A small sound classifier, trained from scratch.
Model: 0.937M parameters, log mel input, arch tdnn, norm batchnorm, activation relu, depths [12].
Training: batches of 256, held-out accuracy 71%.
Rows from block 2, named by matrix and row number. Each number is 128 + 32 x the weight over its row's rms, rounded and kept within 0 to 255. All counts start at 0. Numbers have three digits each. After the name is the row's rms in percent of the matrix's.
# conv: width-3 conv, dilation 2 (model.blocks.2.conv.weight, 192x192x3), inputs 120-143, a 3 kernel for each
conv.20 097:136140075142082134090127107123120113117059105092069066169114126126128196136128126063124153140182062128141145167128084144125159182156130173128095152135140160110124216137075128126141118105112126119115145137109156123176
conv.21 105:110131143158124134126163134160129137074112169163129135114115138123127120071123127126128151062150123087102100146167084117124136161154130154127121127160081172105121173143114128131146130121134156117120161131149134108108
conv.22 098:129127166111152127134129082127146127075119095128156173126167128140137155101090039139102167076133117078146138103133140061128174160134094095128138210142128110119133105175110131130051139155121134131137128137123131125178
conv.23 101:156172128185121095055137117139141129184128055039058084009117086124132134125160134136136133148129083117123111194099130175109130141169133095099070133104110172147134166174166096174112073104106083159154121098084125041126
conv.24 102:173074095194158128122127134071141208156119120136105134150128143117128139193131161178124141166106132132116170129092101139127191110098126129133142103143156167085120109109155120116158125125143165155098089122165190067081
conv.25 096:025088198132095112121070179189141136137130102048107155094018175135127239095109134129121124137123159110136126168082107135115121169085139122106120134130144132112129171131137113053126112111169175115083018081129085088127
conv.26 098:127149127154076118130127128095129141125094129156128141122092147176109137135105131105115114137092123174145124251165104135071083129127078150174188161191163140134128152113134126111158131142152111128178126161116197175129
conv.27 089:130140096052086100208161150066129104132067176141145154067122108144133091142134039174138036113168114096135168141133144105140128135117153134099183108125148152149160130123120140131150146103104124127185130129112120134101
conv.28 105:069119153150105175174134184131133144184172135125141106138134161107178126159136149030108179085144186111153143054198118127108107187127124178130124135149131168145132117150129147144162147126123184140116174161053106113076
conv.29 100:126128115167160180135092102128151108052186143097145119159113127121137170119124124173116047127113098178128080148159082088127143127120131123122125135128106125099124150128106139111125110114111148146146149126099159130157
conv.30 096:144181158123078120127183141174165127145081161115132129143130088062146187122083083134128135081100131186118119108118137161052049136170128170140105096141126129128176108134135132141128115019122107096143159183145154138155
conv.31 100:127144116177083126139124129133168155166074066107138095088171147119128157121136158015155139132159123193180138132139053189128128159137138110126106145120140159138064163139117098132145154148107117126094159159097155135197
conv.32 093:132100136090150129128128138129144135133131123106087108136099073161089082118139074146130110138138099197119045136122126141161137123118151166143161118151169155128168085087113157131128129113114120118134129128077123099116
conv.33 100:125108124191152131127080154085138180087140148129135101097093113112087130112183157143193138167073133131126118083109130081129136120109231054074124119077130080113158128126133124117157148178125182136127154135128097118151
conv.34 100:134140178148150161129127140093087108075129074132157137141136091131099118060132039133086135164129071130131125090200151038102188113075159122139119160152147087071140124081062165158102159163084077156189139175128150091132
conv.35 097:132128118161091134074102093096170189142089129099147091183150079119087032129129168192102144167141091138139136127140224154132184121136130083118085076111113089123123057089113128088133123108174120161128131115097118148155
conv.36 098:070105174119154145207135130127072077127110133125168170164116169158141151148192129134131132140129156103140197076122037049080160125170132143130127121181143106083081084143148168103146124133148126100114129138144113133130
conv.37 100:048105206080138067122117141163138136110114091094154145128117124125106106128147103136152132128089139133075162100121128135103114096118142133196214125101120105125128130130145126115137128147074139127118057116176134092130
conv.38 100:144124150170135132118129121024115159108138129067127106097115107092089138088125156141122130141129131146119125161128129115163241125143151080130137094114117066132124096121166101094137132194136161145175110091164122124176
conv.39 095:163205176089048102096103157129176136143117125142121135126170179185131130130109078153136152128113101170129079159123025115125078109070112127099106089130153028096122040120151129141171163082128139140126128136120127133101
conv.40 098:143154116090145145151131121190157125104214191137082131186128114130152157109169163126108151145154137129147130127122099090149155102111121152155169164109107067129176138110055103112140107113137157144131147141106133153129
conv.41 096:134135141179168087139111138150156185092119108129117119120145137119083140086114131139135132118114162131123124151128129158128134100131238086153133039091100119097156089093138142136117122209170111125099111118141107059190
conv.42 101:055119133132154121097118144151134105129143124131127177123152154144140156175154103103139157139166137132129143151126131157128106146107154121133208128131140168090170162133132129148134130115047121107124098120188135038122
conv.43 094:120127153107117169169129176091104117083108157145170141100146146102159087064099136069131169163129128078124113058127154129145133178127051138095129161127150169164117125133149131121166211099030131124077095045093117082135
conv.44 096:123005130138106139113128122104183129131108081140154108128127071122121055103063124132152153216209094080127165162125138164122133085092133103106101103136126139120182146166158103132146119069139138176131092117121127155178
conv.45 106:065034212130107120127132128080131080097175056110125165164137121126113111125138130073130186143096112116132206140114132150090142133125103112050191137152142116173114087138125130129138106146124176135098105125167000121130
conv.46 099:098113121133157108124122180088096112172200126080159128128166117118096150163203115120131107128100150126077131134129163142150054116120146166156132116136181143126129127108111126179104106215067099132128122162150176122096
conv.47 107:153152125134145130155159114139131129089097128182127136128126083102122110069134133130126109037111157176119052000070183146121134115121130124130058109129125155090128128044133161133114114163142129128125143155119124152124
conv.48 098:095132154083101156131136209126116139245099044146133128100048107148141075121137183150210120129130108124166158149172116066077120199124158144069142103073128150122123151222171117139141128124131133104110113121102081086090
conv.49 111:106170163172137148166134115036128137101141168105173111115140136139106098121150140157132142181087113086131130126170162104124164115175130064104128145042122103059140108061130111150139133155106095130070117129100085126184
conv.50 109:115139149086131125122158149147130120150125106111120137122169110168169129153162136121132147146168136128106174088069138091132125077178156065113060063095146170149076063127103122167122102154191117113141129147129030110130
conv.51 096:111092128126134136131159208133132144097122130144144178124132148140098077119120228152067104121142130109140143108120142093099128150129129118074179078074081114091128138155166073113157101136149145059013124134126169133149
conv.52 105:085099131176176133105103060143131149167122107215135101128109084116104136142104138129130106120156128128130138229184104147132112125124112197151072119127122150145059174133081121170113082117162114123114121118115137120193
conv.53 100:153087129090093151119128067130200133125125132157158126163155123104132128153154072174132108156109128126096071124182155129077139129191151160174131161189130149128163163130108132123064166114124098144121123110132168139061
conv.54 094:130134129045129167165144073132101135067157182177136100120180142187163137129110125147139148117146104101138167121102191111104121174136128127126130204127082156124127141129110155174113140141130125124154026077128158111085
conv.55 100:103135129137135079110177144161187107128116128081132116055134155185155128128131136094098163160116172126069105141142062143122129086182144053131129147145162132148079137199119047187147120118143145098116127136133161130135
conv.56 093:190117101164186194146115095127094085087131124111120106139111125119145115130091037191191126140169082105130125152131137131129156145048114091115104151121119101061209070126165137128108143137085134174190126136156093108174
conv.57 096:117128087166129094032041132113080175139134145130159145109098130169113088135119190096154134138128101174129107148179128146173112145114153122128142103127168120145126091103148065110129085125070196132133152125135117108122