config.yaml
arch: "tdnn"
hop_length: 160
norm: "batchnorm"
activation: "relu"
stem: "single"
label_smoothing: 0.1
loss: "cross_entropy"
init: "lecun_normal"
beta2: 0.999
grad_clip: 5.0
l1_shrink: 0.003
steps: 15200
epochs: 149.4
lr_schedule: "cosine"
final_lr_fraction: 0.01
Rows from block 7 of a small sound classifier, named by matrix and row number. Each number is 128 + 32 x the weight over its row's rms, rounded and kept within 0 to 255. All counts start at 0.
Before each channel's rows are labels from the 100 clips, of 14848, where the channel reaches its highest value: "top examples" is what is common among them. Only what is clearly more common there than usual is listed. The data: acted Russian speech (Dusha). In brackets: how many of the 100, against the usual share in percent.
# conv: pointwise conv (model.blocks.7.conv.weight, 192x192x1), inputs 0-191

top examples: emotion: positive (86 vs 18.6)
conv.140 [131 112 135 207 105 122  95 168  96 121 127 123 135 119 128 134 125 115  83 122  97 127  98 127 123 107  71  94 133 143 128 111 183 112 131 167 119 184 183 100 160 150 149  84  76 129 125 192 175 134 147 151 172 104  88 197 131 138  62 129 128 127 123 118 130 105 125 134 136 130  97  41 166 129  44 146 102 132 175 117 131 162 142 122 119  87 129 185  89 108 115  43 138  43  95 136 151 129  66 123 128  86 118 116 136 104 132  60 120 202 156 150 117  39  88 136  61 124 116 178  97 167 126 122 113 130 132  60 129 192 162 122 127 100 131 148 106 150 173 172 132 129 127 125 109 119 105  80 128 180 115 128 139 172 121  35 126 128 130 143 140 130 192 129 120 127 113 132 193 145 128 143 143 104 105 138 119 120 120 126  89 123 178 121  83  81 113 126 126 151 142 140]

top examples: emotion: sad (70 vs 27.4)
conv.180 [ 93  66 127 162 156 131  89  68  54 129 116 106 127  88 123  87  57 127 112 146 129 129 100 169  55  81 140  71 129  63 137 140 132  83 135  88 168 101 125 119  97  97 145 121 116  82 154 163 135 118 127 131 110  77  90 139 138 142  67 115 140 147 160 130  36 122 115  90 158 112 128 118  99 133  58 151  49 124 117  90 136  51 129  99  77 110 125 164 119 126  64  48  98 153 124 138 153 103 126 169 128 121  99 124 133 115 125  81 153 135 128 131  74 115  93 128 107  72 105 103  93  98 128 128  90 102 161 121 146 126 113 126  36 143 155 126  64  93 108 128 128 103 142 150 111 117 129 147 101 110  88 103 137  95  88 129  95 129 131 111 124  97 131 127 122 119 107 127 138 116  78 106  72 142 128  69 120 105 147 161 111  10 137  76 103  96 112 132 106 148 111 121]

top examples: emotion: angry (69 vs 18.7)
conv.168 [132 135  40  98 138 187 127 123 108 109 131 128 124 112 175 126 129 221 155 143 187 168 139  75  87  64 102 159 129 128 122  84  85 117 223 159 119  96 219 175 130 128 146 111  87 155 112 133 132 132 113  89 143  97 110  98  98 120  71 131 173 139 141 159 179 133 157 139 129 128 129 128 119 149 143  98  44 134 126 113 126 112 124 126 139 134 109  95 187 128 131 141 115 172 143 116 100  99  86 160 161 125  80 150 162 173 140 106 138 119  61 114  96  66 130 125  71 111 178  81 126  72  79 124 111 117 115  92 146  71 130 108 110 140 121 130  56 131 128  89 121  86 129 136  86 121 151 117 171  23 127 162 130 103 122 114 126 127 160 119  65 127 135 128 148 144 107 181 111  86 109  92 111 109 130 104 131 132 159 160  77 131 124 133 165 132 125 178  71 144 132  97]

top examples: emotion: neutral (71 vs 35.4)
conv.95 [102  76 118 124 127 133 111 146 132 127 141 165  93  94  89 127 148 164 111  99 129  84 166  88 106 147 118 120 128 105 119 138 159 131 111 147 131 106 132 107 145 122 139 135 133 109 128  92 128 124  66 171  91 127 129  97 102 127 186 128 124  37 173 117 132  55 126 132 173 129 127 135 139  94 123 130 121 140  74 100 133  94 159 117 134 163 156 122  96 130  95 106  24  51 140 134 142 144  41 131 106  51 127 126 147  86 105 146  83 160 131 130  87 122 137 126 122 142  94 127 112 127 143 126  72  78 129 125 158  54  76 125 113 104 177 130 118 110 113  90 118 132 128 140 143 115 120 104  96 121 123 112 162 133 135 117 118 131 124 133  42 121  89 126 130  78 126 128  55 156 148 130  79 149 136 142  74 135  85 118 128 127  25 112   0  81 146  77  72  84  82 118]

top examples: emotion: angry (64 vs 18.7)
conv.130 [143 141 126 123 144 126  53  74 151 112 138 136 209  81 133 125 127 120 106 129 139 119 128 131  72 111 112 108 107 114 118 130 132 109 140 182 170 119 178 113 133 153 135 128 104 119 128  77 176 153  83 131  93 162  88 119 129  67 112 134 141  80 182 127 100 128 139 159 159 166 118 123 101 127 131  99 123 134  92  86 105  64 127  41 124 127 139 146 138 100 131 144  72 139  65 130  68 129  80 214 128 126  86 127 122 104 104 124 128 116 105 129  76 122  99 132 101 173 117 141 152 120 127 146 122 143 150  75 109 114 128 127 100 119 118 106  77 203 117 112 166 108 144 128 141  66 178 162 125  81 131 130 157 107  87 130 120 114 177  63 134  37  77 134  72 128  87 135 132 125 122 101 130 157  58 142  88 112 141 164 183 141 153  89 230 132  48 127 130 133  78 137]

top examples: emotion: angry (43 vs 18.7)
conv.86 [127 149 116 127 171  49 127 144  81 101  58 120 129 132 142  95  89 129 109 116 147 106 120 130 131 137  84 101 112 113 120 122 130 107 157 125 154  99 163 142 125 108 147 116  74 181 102 128  99 126 123 140 109 169 130 143  92  88  77 176  53 187 126 128 118 129 120 118 193 152 128  97 127 142 104 128 156 125 105 111 102 131 135 155 136 132 115 101 119 108  65 163 108 178 102 114 101 127 127 150 119  94  97 155 159 120 167 129  35 102 132 148 131  81 157 169 130 114 128 133  83  89  76 148 125 119 179 132 132 135 122  58  88 164 123 127  74  98  59  54 148 107 140 126 141 113 169 124 209 120 164  82 161  48  82 103 127 137 154  47 165 115 128  75 129 136  82 194 139 114 131  79  95 130  64 148 139  91 134 112  50 121 144 110 131 119  79  63 151 168 125 142]

top examples: emotion: angry (93 vs 18.7)
conv.145 [129 166 192 128 181 126  98 199  59 120 102  91 187 137 140  98 170 127 165 109 112 160 141  80 149 195  65 132 123  79 121 119 168 132  57 125 127 143 126 163 126 130 127 138  79 101 126 147 139  85  83 158 121 116 184  43  71 185 105 162 122 141 120 129 133 127 126 197 121 124  96 145 137 156 176  59 127 126 134 109 110 148  85 161 152 130 111 128 173 194 130 104 128 130 108 128 142 108 126 119 126 129 131 133 204 134 255  89 122 123 132 117 143 114 192  95 146 107 129  58 125 106  88 118  81 128 135  68 137 148 149  64 129 144 125  90  44 170  99 130 133 136  78  96 118 158 151 139 144 111 140 124  56 126 155 177 113 141 129 116 134 170 107 140 156 116 102 130 159 122 142 106 111 143 145 157 120 129 101 118 109 127 128 141 142 123 129  91  88 127 144 104]

top examples: emotion: positive (64 vs 18.6)
conv.55 [ 80 171 134 150 103 142 166 102  66  52 188 104 128 137 157  93 134 124 105 157  98 105 120 168 135  98  70 124 104 122 106 136  56 155 105 133 143  64 116 139 115 128  87 141 116 152  79  78 128 135 121 162  93 139 109 144  97 130 120 113 136  94 137 110 109  96 137 139 109 141  90 138 143 141  69 121 111  98 158  93  71 104 147 124 128 143 119 187 104 128 154 138 197 128 152 123 105 110 151 138 129 114 115 108 110 145 125 105  46 154  95 125 197 150 103 145 183 131  33 169 130 112 143  64 134  68 127 119 124  87 118 159  69 150 104 123  57 155 127 138 122  96 127 101 134 124 107 125  72 116  58 144 111 160 135 144 184 131 113  52 103 104  95 102  58 127 121  90  96 106 125 141 177  33 153 127 128 171 174 157 116 126  90  87 116  67  88 138  88 130 119 130]

top examples: emotion: sad (57 vs 27.4)
conv.16 [131 111  96 116 129 128 112 162 125 136 124 106 131 171 114 137 106  90 114  89  97 100 109  79 101 123 130 116 148  88 126 123  60 111 129  89 102 201 109 128 162 128  99 122 152 127 196 109 124  80 177  75 120 104 128 109 143 132 130 128 150 127 113 101 124 134  99 111 149 125 129 104 154 121  97 128  93 173 172  72 131 169 149 127 108 131 147 136 130 103 132  91 108 171 141 108 174 120 141  56 164  58 104 123 139 130 100 142 205  58 157 136 113  86 139  93  50  95 132 128 145 122 243 118  86 106 113 101 130  94 104 134 152 141 125  66 128  55 130 127 114 120 133 131  94 129 124  79 103 133 155 127 116  96 148  88 115 130 138 204 115 131  87 253 107  80  90 128  63  63 129 107 169  99 169 126 128 144 112 133 114 101  51 126 122 126 186 150 130  92 138  96]

top examples: emotion: positive (59 vs 18.6)
conv.68 [133 140 168  79 180 120 131 178 116 130  71 131 129 118 104 128 182 111 121 153 151 141 113 156 171 124 125 149 118 122 125 105 165 150 159 128 143  90 126  81 177 102 140 117 129 102 123 114 127  62  97 120 111 140 195 134 110 117 133 164 116 133 130 128 150 215  97 107 123 128 177 127 129  92 148  79 129 141 105 195  85  87 117 129 121 117 162 112 105  62  88 124 129 105  89  87 128 179 164 139 137 127 129 129 128  77 175 124 196  92 122 132 125 128 129 109 196  42 126 128 196  85  74 139 129 130 141 138  51 117 137 122  57 164 138  73 155 175 119  50 168 165 128 129  75 117  97  67 137 107 144 123 100 112  72 122 142  86 127  75 144 127  53 100  87 165 125 151  40 127  72 123 111 137 137 153 143 108 152 129 128 128 127 128 183 105 127  98 136 130  59 126]

top examples: emotion: angry (62 vs 18.7)
conv.112 [115 124  16 122 135 113 131  58 120 117  92 142 130 118 176 118 106 106 165 117 105  86   0 154 109 126 118 119 135 127 148  54 111 126 124  63  90  99  54 120  98 153 107 123 143 158 143  60 101 115 142  66 137 136 135 126  91  68  95 167 103 116 146 135  90 127 124 129 151 141 129 147 112 113 128 134 169 131 132 160 134  78 149  45 128 154  87 144  93 117 102 148  94 128 168 183  96  70 115 126 145 136 106 178  98 225  65  85  87 128 160 133 132 141 129 127  95 138 128 107 141 137 133 157 130 109 115 136  95 104 111 111 127 165 129 152 125 142  23 139 126 159 131 145 103 112 152 158 137 124 182 162 112  93 126 185 130 152 128 164 142 109 158 103 127 134 114 131 146  76 153 174 122 136  40 122 149 151 133 117 116 106 135 135  85 146 122 117 128 142 178 168]

top examples: emotion: positive (65 vs 18.6)
conv.177 [155 140 123 111 180 104 136 121 131 168 199 127 120 140 142 193 137 152 131  84 142 144  71 129 153 127 132 105 173 182 129 150 125  89 128 175 128 175 164 134 145 134 122 115 168 129 111 126 110 130 190 108 118 150 131 120 130  71 163 163 106 136 206  84 129 139 158 102 111  82 122 132  88  90 149 163 125 113 110 186 212 151 159 119 111  47 127 128 148  95 128 135 129 119 124 149  82 173 119 130 150 194 138 196 105 128 132 133 144  91 147 121  73 130 114 131  71 142 190 126  81 151 133 167 124 177  92 129 127  79 112 155 142 187 131 164 190 143 168 175 105 156 123  50 116 122 144 115 161 131 126 109 160 123 100 170 165 189 130 211  62  86 123 128 127  96 124 154 211 129 149 126 124 134  87 173 150 136 121 115 132 114  83 142 201 143 187 127 153 127 140 140]

top examples: emotion: angry (55 vs 18.7)
conv.74 [179 140 110 127 203 129  73 223  89 133  81 141  72 177 143 116 122 127 127 122 112 130 125 132  73 132 128  74 128  81  81 135 105 128 125 127  74 131  47 205 107 121 114 147 130 114 162  64 120  66 128 139 121 176 110 107  79 131 129 180 124 106 131 135 139 131 131 142 167 153  95 123 128 128 130  99 127 130 159  97 129 133 126 119 137 192 131  90 163  87 153 144  86 207 183 125 141  70 134 111 132 102 129  90 173 202  73 135  83 110 114 175 126  93 170 107 134 119  96  74 138  76 179 104 144 115 129  19 127 129 134 184 188  89 147  50 125 126 101 133 143 154 111 151 130 163 152 147 113 155 162 130 104  95 110 120 114 141 129 148 134 128 151 152 134 120  73 128  96 115 124 105 122  82 130 143 165 156 137 124 111 103  63 108 165 128 135 153 123 113 180 128]

top examples: emotion: sad (89 vs 27.4)
conv.9 [ 98  94 138 126 128 128 105  57  91  32 142  61 143 118  59 125 122  93 110 145 129 141 130 125  98  94 143 122 144 125 135 136 139  86 106  68 145  83 100 106 131 127 121 122 107 101 125 167 129  97 122 104  75  90 116 152 128 132 130 153 159 155  90 184  41 122 117 103 126 132 129 118 133 126 118 160  75 142 106  96 128 103 160 113 126 128 128 147 101  77  92  77  86 120  90 132 135 125 161 127  71 112  97 132  69 125 150 128 118 104 141  65  35 139  94 157 136  74 105 108 103  31 132 122  62  69 141 110 130 126 129 150  45 126 137 113 119  69  56 127 128  85 128 132 127 108  83 126 128 128 106  82 127  17  74 178 178  64  94 113 128  98 128 128 120 130 128 106 123 126  74 108 128 127 137 107 132  98  98 155 128 128 153  98  99 106 132  94 103 128 133 166]

top examples: emotion: angry (80 vs 18.7)
conv.167 [112 115 109 152 126 137 170 127 127 175  93 128 116 128  85 127 182 113 164 132 189 128 122 129  21 121 194  99 118 136 133 121 129 132 121 119 186  71 183  24 135 123 196  88 143 126 168 140 120 134 128 128  63 127 208 149 139 129  83  95 123 128 175  75 197 186 160 133 128  88  85 140 102 144 134 150 124 131 152  83 130 123 123 161 109  84 135 123 131 177 127 101 154 127 128  28 192 131  83 128 142  85 135 127 130 117 110 162 148 130 103 127 126  89 103 132  68 131 157  70 186 127 101 112 128 133 153 101 126 148 117 129 137 128 161 130 121 124 153 129  53 131 137 136  89  73  90 144 104 110 126 143 132 125 128 130 126 156  94 165 129 128 132 150 126  75 127 134  91 114 128 158  86 168 146  51 129 171 173 208  57 103 127 151 116  96 137 123 165 124 119 125]

top examples: emotion: angry (45 vs 18.7)
conv.5 [152 129 110 127 149 126 132  84  64 142 127 128 164 130 165  46 133  65 115 186 137 130 192 119 101 146 143 126 123 118 125 116  86 129  62  99 161 170 121 134 122 135  95 130  90  66 134  46 173  82  60 102 140  73 128  69 129 177 120  99 150 119 103 162 116  83  99 153 139 163 122 162 166 147 144  98 130 132  97  99  71  97 140 146 127  98 137 123 177 122 126 127 174 135 134 198 127 128  89 111  77 131 138  89 200 131 137 128 136 100 114 129 138 138 130 127  89 120  99 188 135  94  83  93 133 184 130  81 100 102 137 106 126 133  15  84 129 202  59 116 142 140 125 173 132 155 128 132  70 177 123 129 121 121 115 140 124 141 132  67 137 116 141 135 124 152 127  72 145 127 128 103 147  49 125 126 170 177 120 119 156 186 115 103 177 133  81 126 146 120 109 126]

top examples: emotion: angry (68 vs 18.7)
conv.104 [ 92 130  63 127 109 150 104  69 126 123 164 123 163 117 146 167 130 108 114 130 140 107 127 131  82 123 124 121  79 121 133 184  80  65 156  61 138 139  89 123 128  92  87 106 130 131 133 129 122 113 138 111 132 164  60 181 133  79 135  91 106 128 155 128  98  80 125 134 124 163  98  76 109 139 111 128  90 129 134 140 135 113 163 124 175 173 128 137  73  89 135  60 125 134  84 127  46 122 122 126  97 150  65  88 114 140  78 120 108 125 118 123 115 178  29 165  84 133  79 121  88 172 128 152 104 128 129 134  71 106 134 206 133  89 123 139 119  81 151 129 130  92 127 157 172  59 121 149  88 151  95 174 126 140  59 123 129 120 112  83  58 114 129  94 137 131  69  98 128 114 129 126 112 108  64 177  59 141 103 104 176 128  67  78 129 154 123 140  94 117 124  80]

top examples: emotion: neutral (66 vs 35.4)
conv.30 [ 67 129  99 111 164  58 113  70 181  47 126 140  88 111 129 122 128 127 129 134 106 130  95 111 122 132 105 130 109 103 191 144 149 130 154 118 123  91  71 105 129 146 131  82 142 166 107 107  90 134 169 129 101 176 128 200  98 106 127 146 161 140 129 130 146 128 133 143 103 136 157 107 134 113 128 134 126 163  83 129  95 135 126  48 133 179 155 147 111 120  81 130  96 150 144 124 122 134 177 128 129 110  57 192 105  41 129 163  42  79 128 112 165 149 165 191 135 137 135 139 131  98 169 138 126 127 163 162 136 128 126  83  86 110 127 118 138 152  78  36 141 127  85 142  92 123 114  99 164 106 111 124 121  67 115 148  95 129 146 135 225  75 143 150  99 152 119 135 137 131 110 149  92 187 128  60 150 133 114 129 100 144 151 128 108 181 177  78  84 126  51 151]

top examples: emotion: angry (41 vs 18.7)
conv.158 [130  56  76 106 132 125   9  98 133 124 165 130 124 106 152  85 135 123 113 159 143  51 169  94 109 103 160 128 115 133 220 155 161 140 126 135  94 125 107 102 173 117 115 153 118 157 127  68 216 132 106  93 120 156  94 129 131  37 135 120 143  96 160 118 127 129 125 141 145 151 133 132 121 141 113 128 128 192 125  86  56 123 161  91 156 137 200 152  76 111 130 129  84 140 122 149  66 131 121 147  99  99 112 128 134  64 131 121 108 155 122 128 127 122 117 146 113 150  92 158 157 109 157 157  64 139 131  90 124  87 135 122  96 120 148 128 115 116  52 101 189 111 131 136 139  56 150  90  93 114 140  62 139 101  92 159  96 105 155 102 113  72 103 146 110 152 117 126 109 139 107  88 129 171  95 107 107 127  94 125 184 169  96  88 143 149 120 131  53  96  86 151]

top examples: emotion: sad (70 vs 27.4)
conv.132 [ 51  87 149 130 141 129 132  81 124 149 116 133 120 129  74  76 123 145  74 134 150 113 181  50 128 137 133 129 128 126 150 124 170 140 114 126 128 101 165 133 166 116 120 177  84 109 131  70 188  13  69 137 131 130  99 118 130 149 165 149 121  98 131 138 134 131 123 143 146 139 173 125 167 141  95 107 127 188  69 124  88  72 210  84 143 131 137 127 129 106  74 119 123 115 130 179 127 157 118 148  79 128 131 125 136 102 137 187 103 105 122 128 116  72 134 118 124 126 102 126 119 137 132 133 141 124 141 133 127  87 134 114  99 127 174 123 121 109  71  79 158 127 163 184 151 116 102  64 106 129 175 106 181 126  72 131 144 144 203 127 123 146 130 176 141 102 129 127  67 163 127 116 115 129 121 147  97 149 113  69 160 143  80 132   0 115 145  89 122 138 100 126]

top examples: emotion: sad (64 vs 27.4)
conv.141 [102 139 149 135 137  46  98 131 122 147 150 133 131 122 134 131 136 106  82 128 152 119 124  71 127 130 108 124 105 169 126  39 198  88 119 134 101 135 211  73 221 111 118 125  65 130 122 131 128  44 126 132 139 128 120 124 111 128 128 185  98 150  85 137 146 136 107 135 131 104 163 128 131 128 126 129 127 151 124 145 100 127 140 132 128 145 162 145  58  63  70 128 131  85 129  76 161 224 146 112 132 101 135 138 153 101 129 187 158 128 127 128  88  87 105 118 143  56  89 181 121 154 155 137 131 127 128 111  68 134 126 124  78 139 176 103 128  96 112 101 125 122 124 180 128 130 131  58  94 122 142   8 149 122  60  93 116 135 166 151 120 128 119 164 130 159 107 124  57 125 114 127 149  51 165  99 110 104 128  99 105 116 135 116  66  89 124  98 132 130 124 124]

top examples: emotion: positive (92 vs 18.6)
conv.169 [126 130 119 103 121  83 129  95 154 222 128 126  92 118 130 117 113 116 158 135 231  99  24 117  57  78 146 148 120 208 119 119 145 129 124  55 122 147 158  56 141 125 133 122  90  60 130 114 109 103 126 103 146  86  99 115 152 141 114 115 114  89 105 133 119 109 140 130 121 114 131 114  79 129 161 103 135 127 123 131 118 176 130 134 122  58 118 125 172 130 118 127 136 124 118 129 114 220 127 129 135  93 203 115  54 128 105 129  97 101 102 142 145 127  83  98  85 122 153 179 150  98 142 116 153 194 128 127 139 121 144 139 137  20 119 101 192 112 123 128 121 140 120 128  85 172  67 126 158 198 126 124 102 125 103 133 133  99 127 172 107 101 130 179  91 216 127 113  62 153 157 123 129  88  80 127 121 144 137 141 126 137 128 151 103 110 126 112 127 111 106 151]

top examples: emotion: positive (86 vs 18.6)
conv.116 [103  85 126 165  66 149 100 158  92  75  78 124 150 128 111 168 123 130 103 154  98 131 109 140 129 122  89 107 129  74  79 134 150 141 128 189 127 119  92  72 140  98 125  51  46 123 124 134 129 117 138 118 139 135 158 130  99 157 103 150 158 128  78 111 167 119  34  79 134  96 158 113 154  66 128 156 147 126 133 132 173 141 138 156 105 148 136 131 148 105  65 109 106  60 101 118 180 154 138 121 133  63  28  96 152 100 122 126 158 138 111  86 141  50 127 120 118  56 130 159 121 142  99 106 134 125 126 125  91 141 128 131  99  94 128  92  61  93 129  82  91  76 130 116 133 139 146 120 128  84  90 120 186 130  81  45 133 170 133 123 127 169  75 123  74 188 121  98 119 124 128 101 132 125 105 115 122  75 130 113 102 130 133 109 177  75 105 130 106 136 109  66]

top examples: emotion: positive (54 vs 18.6)
conv.173 [ 71  83 173  66 147  87 130  94  86 142  94 129 128 129 113 136 150 107  97 168 173 129 152 109  92 112 128 118 123 143 106  57 125  72 160 134 128 120 179 127 111 109  93 160  61 110  97 136 149  69 105  85 174 140  46 108 144 124 128 159 104 137  43 153 159 156  99 136 133 123 129 129 119 129 168  46 128 143  86 139 106 105 146 144 131  89 142 129 114 126 135 128 101  96  94 128 129 182 138 168 120 116 165 103 126 150 102 157 134  95  95 162 168 137 109 132 119  70 122 166 140  90 137 133 123 138 126 104  41 112 159 171 132  61 130  82 144 132 133  35 140 127 123 175 111 163  71 132  97 148 126 126 111 117 124 137 173 104 130 101 126 156 152 124  68 145 129 112  47 131 124 120 115 103  52 107 127 118  95 149 211 217 100 125 120  99 113 102 130 107  58 152]

top examples: emotion: positive (42 vs 18.6)
conv.165 [142 160 124 115  87 144 120 163 148 134 136 192  96 110 120 114  65 124 151 160 160 135 110 183 120 130 255 144 161 123 116 218 104 162  78 121  93 124 121 179 113  48 118 134  86 144 124 124 161  70 123 103  88 104 197 129 179 160 135  61 178  55 133  92 143 121 104 128 110  87 163 144  64  82 126 104 103  69 120 125  79 112  84 122 132 156 140  98 132 150 101 153 129 146 156  99 131 113 120 137 128 146 118 116  99 128 121 135 139 198  96 125 102 131 139 127 107 113 126  80 124  83 159  58 131 121 129 118 131 136 187 142 125 114  93  68 134  56 100 111 163 113 124 135 164 135 115 124  86 117 128 129  71  65 138 126  63 123 125  92 136 155  91 124 143 125 130 124 136 128 139 122 116 142 128  83 127 126  72 158 171 167 142 129 153 221 129 155 143 131  89  97]

top examples: emotion: sad (58 vs 27.4)
conv.90 [128 128  34 127 122 130  89 157  85 134 133  65 118 125 154 132 115 133  42 117 122 113 115  80 125  87  96 124 166 157 127 132 126 109 131 134 112 146 109 159 155 112 134 131 148 127 150 127 143 128 164 143 119 132 127 128 142 140  99 128 128 153  80 157 143 121  92 141 155 125 106 101 173 134 117 165  81 146 137 119 113 120 143 128  92 105 172 126  79  36 123 142  86 151 190 149 164 143 150 113 161  96 109 128 131 142  95 134 154 176 135 127  77   7 148 154  64  42  87 143 132  34 177  85 118  84 128  72 128 165 136 165  87 139 172  72 122  30 104 140 151 108 121 208 127 171 191 115 127 132 108 130 129  52 121  88 138 125 146 120 127  96 190 144 124 102 117 173 156 130 146  90 141 126 114  61 114 128 127 130  74 132 109 117 130 129 129 142 145 133 132 131]

top examples: emotion: positive (65 vs 18.6)
conv.100 [ 95 104  86 128 140 146 207  71 168 123 116 155  89 148 125 142 126 117 127 133 109  46 145  98 114 146 134 149 126 133 139 118 152 125  91  96 134  54  71 111 130 194 127 128 130 136 133 106 101 152  67 166 108 128 132 120  49 146 128 121 131  99 107 183 144 136 136 143 123 162 175 120 149 135 112 147 135 144 103 125 145  60 179  49 123 132 100 168 128 108 114 132  92  95 120 145 123 116  83 118 127 139 135 129 128  85 150 140  63 127 127 219 123 135 113 125 125 142 129 142 181 158 127 175 226 128 140 158 131  86 118 154 112 147 126 130 131 111 127 119 158 174  79 126 175 137 126  79  87 133 110 176 140 181 132 159 130 151 103 194 128 109 114 126 169 118 130 124  86 171  89 170  51 100 143 143 113 106  88 104  69  91 114 218  52 116 129  92  63 110 140 172]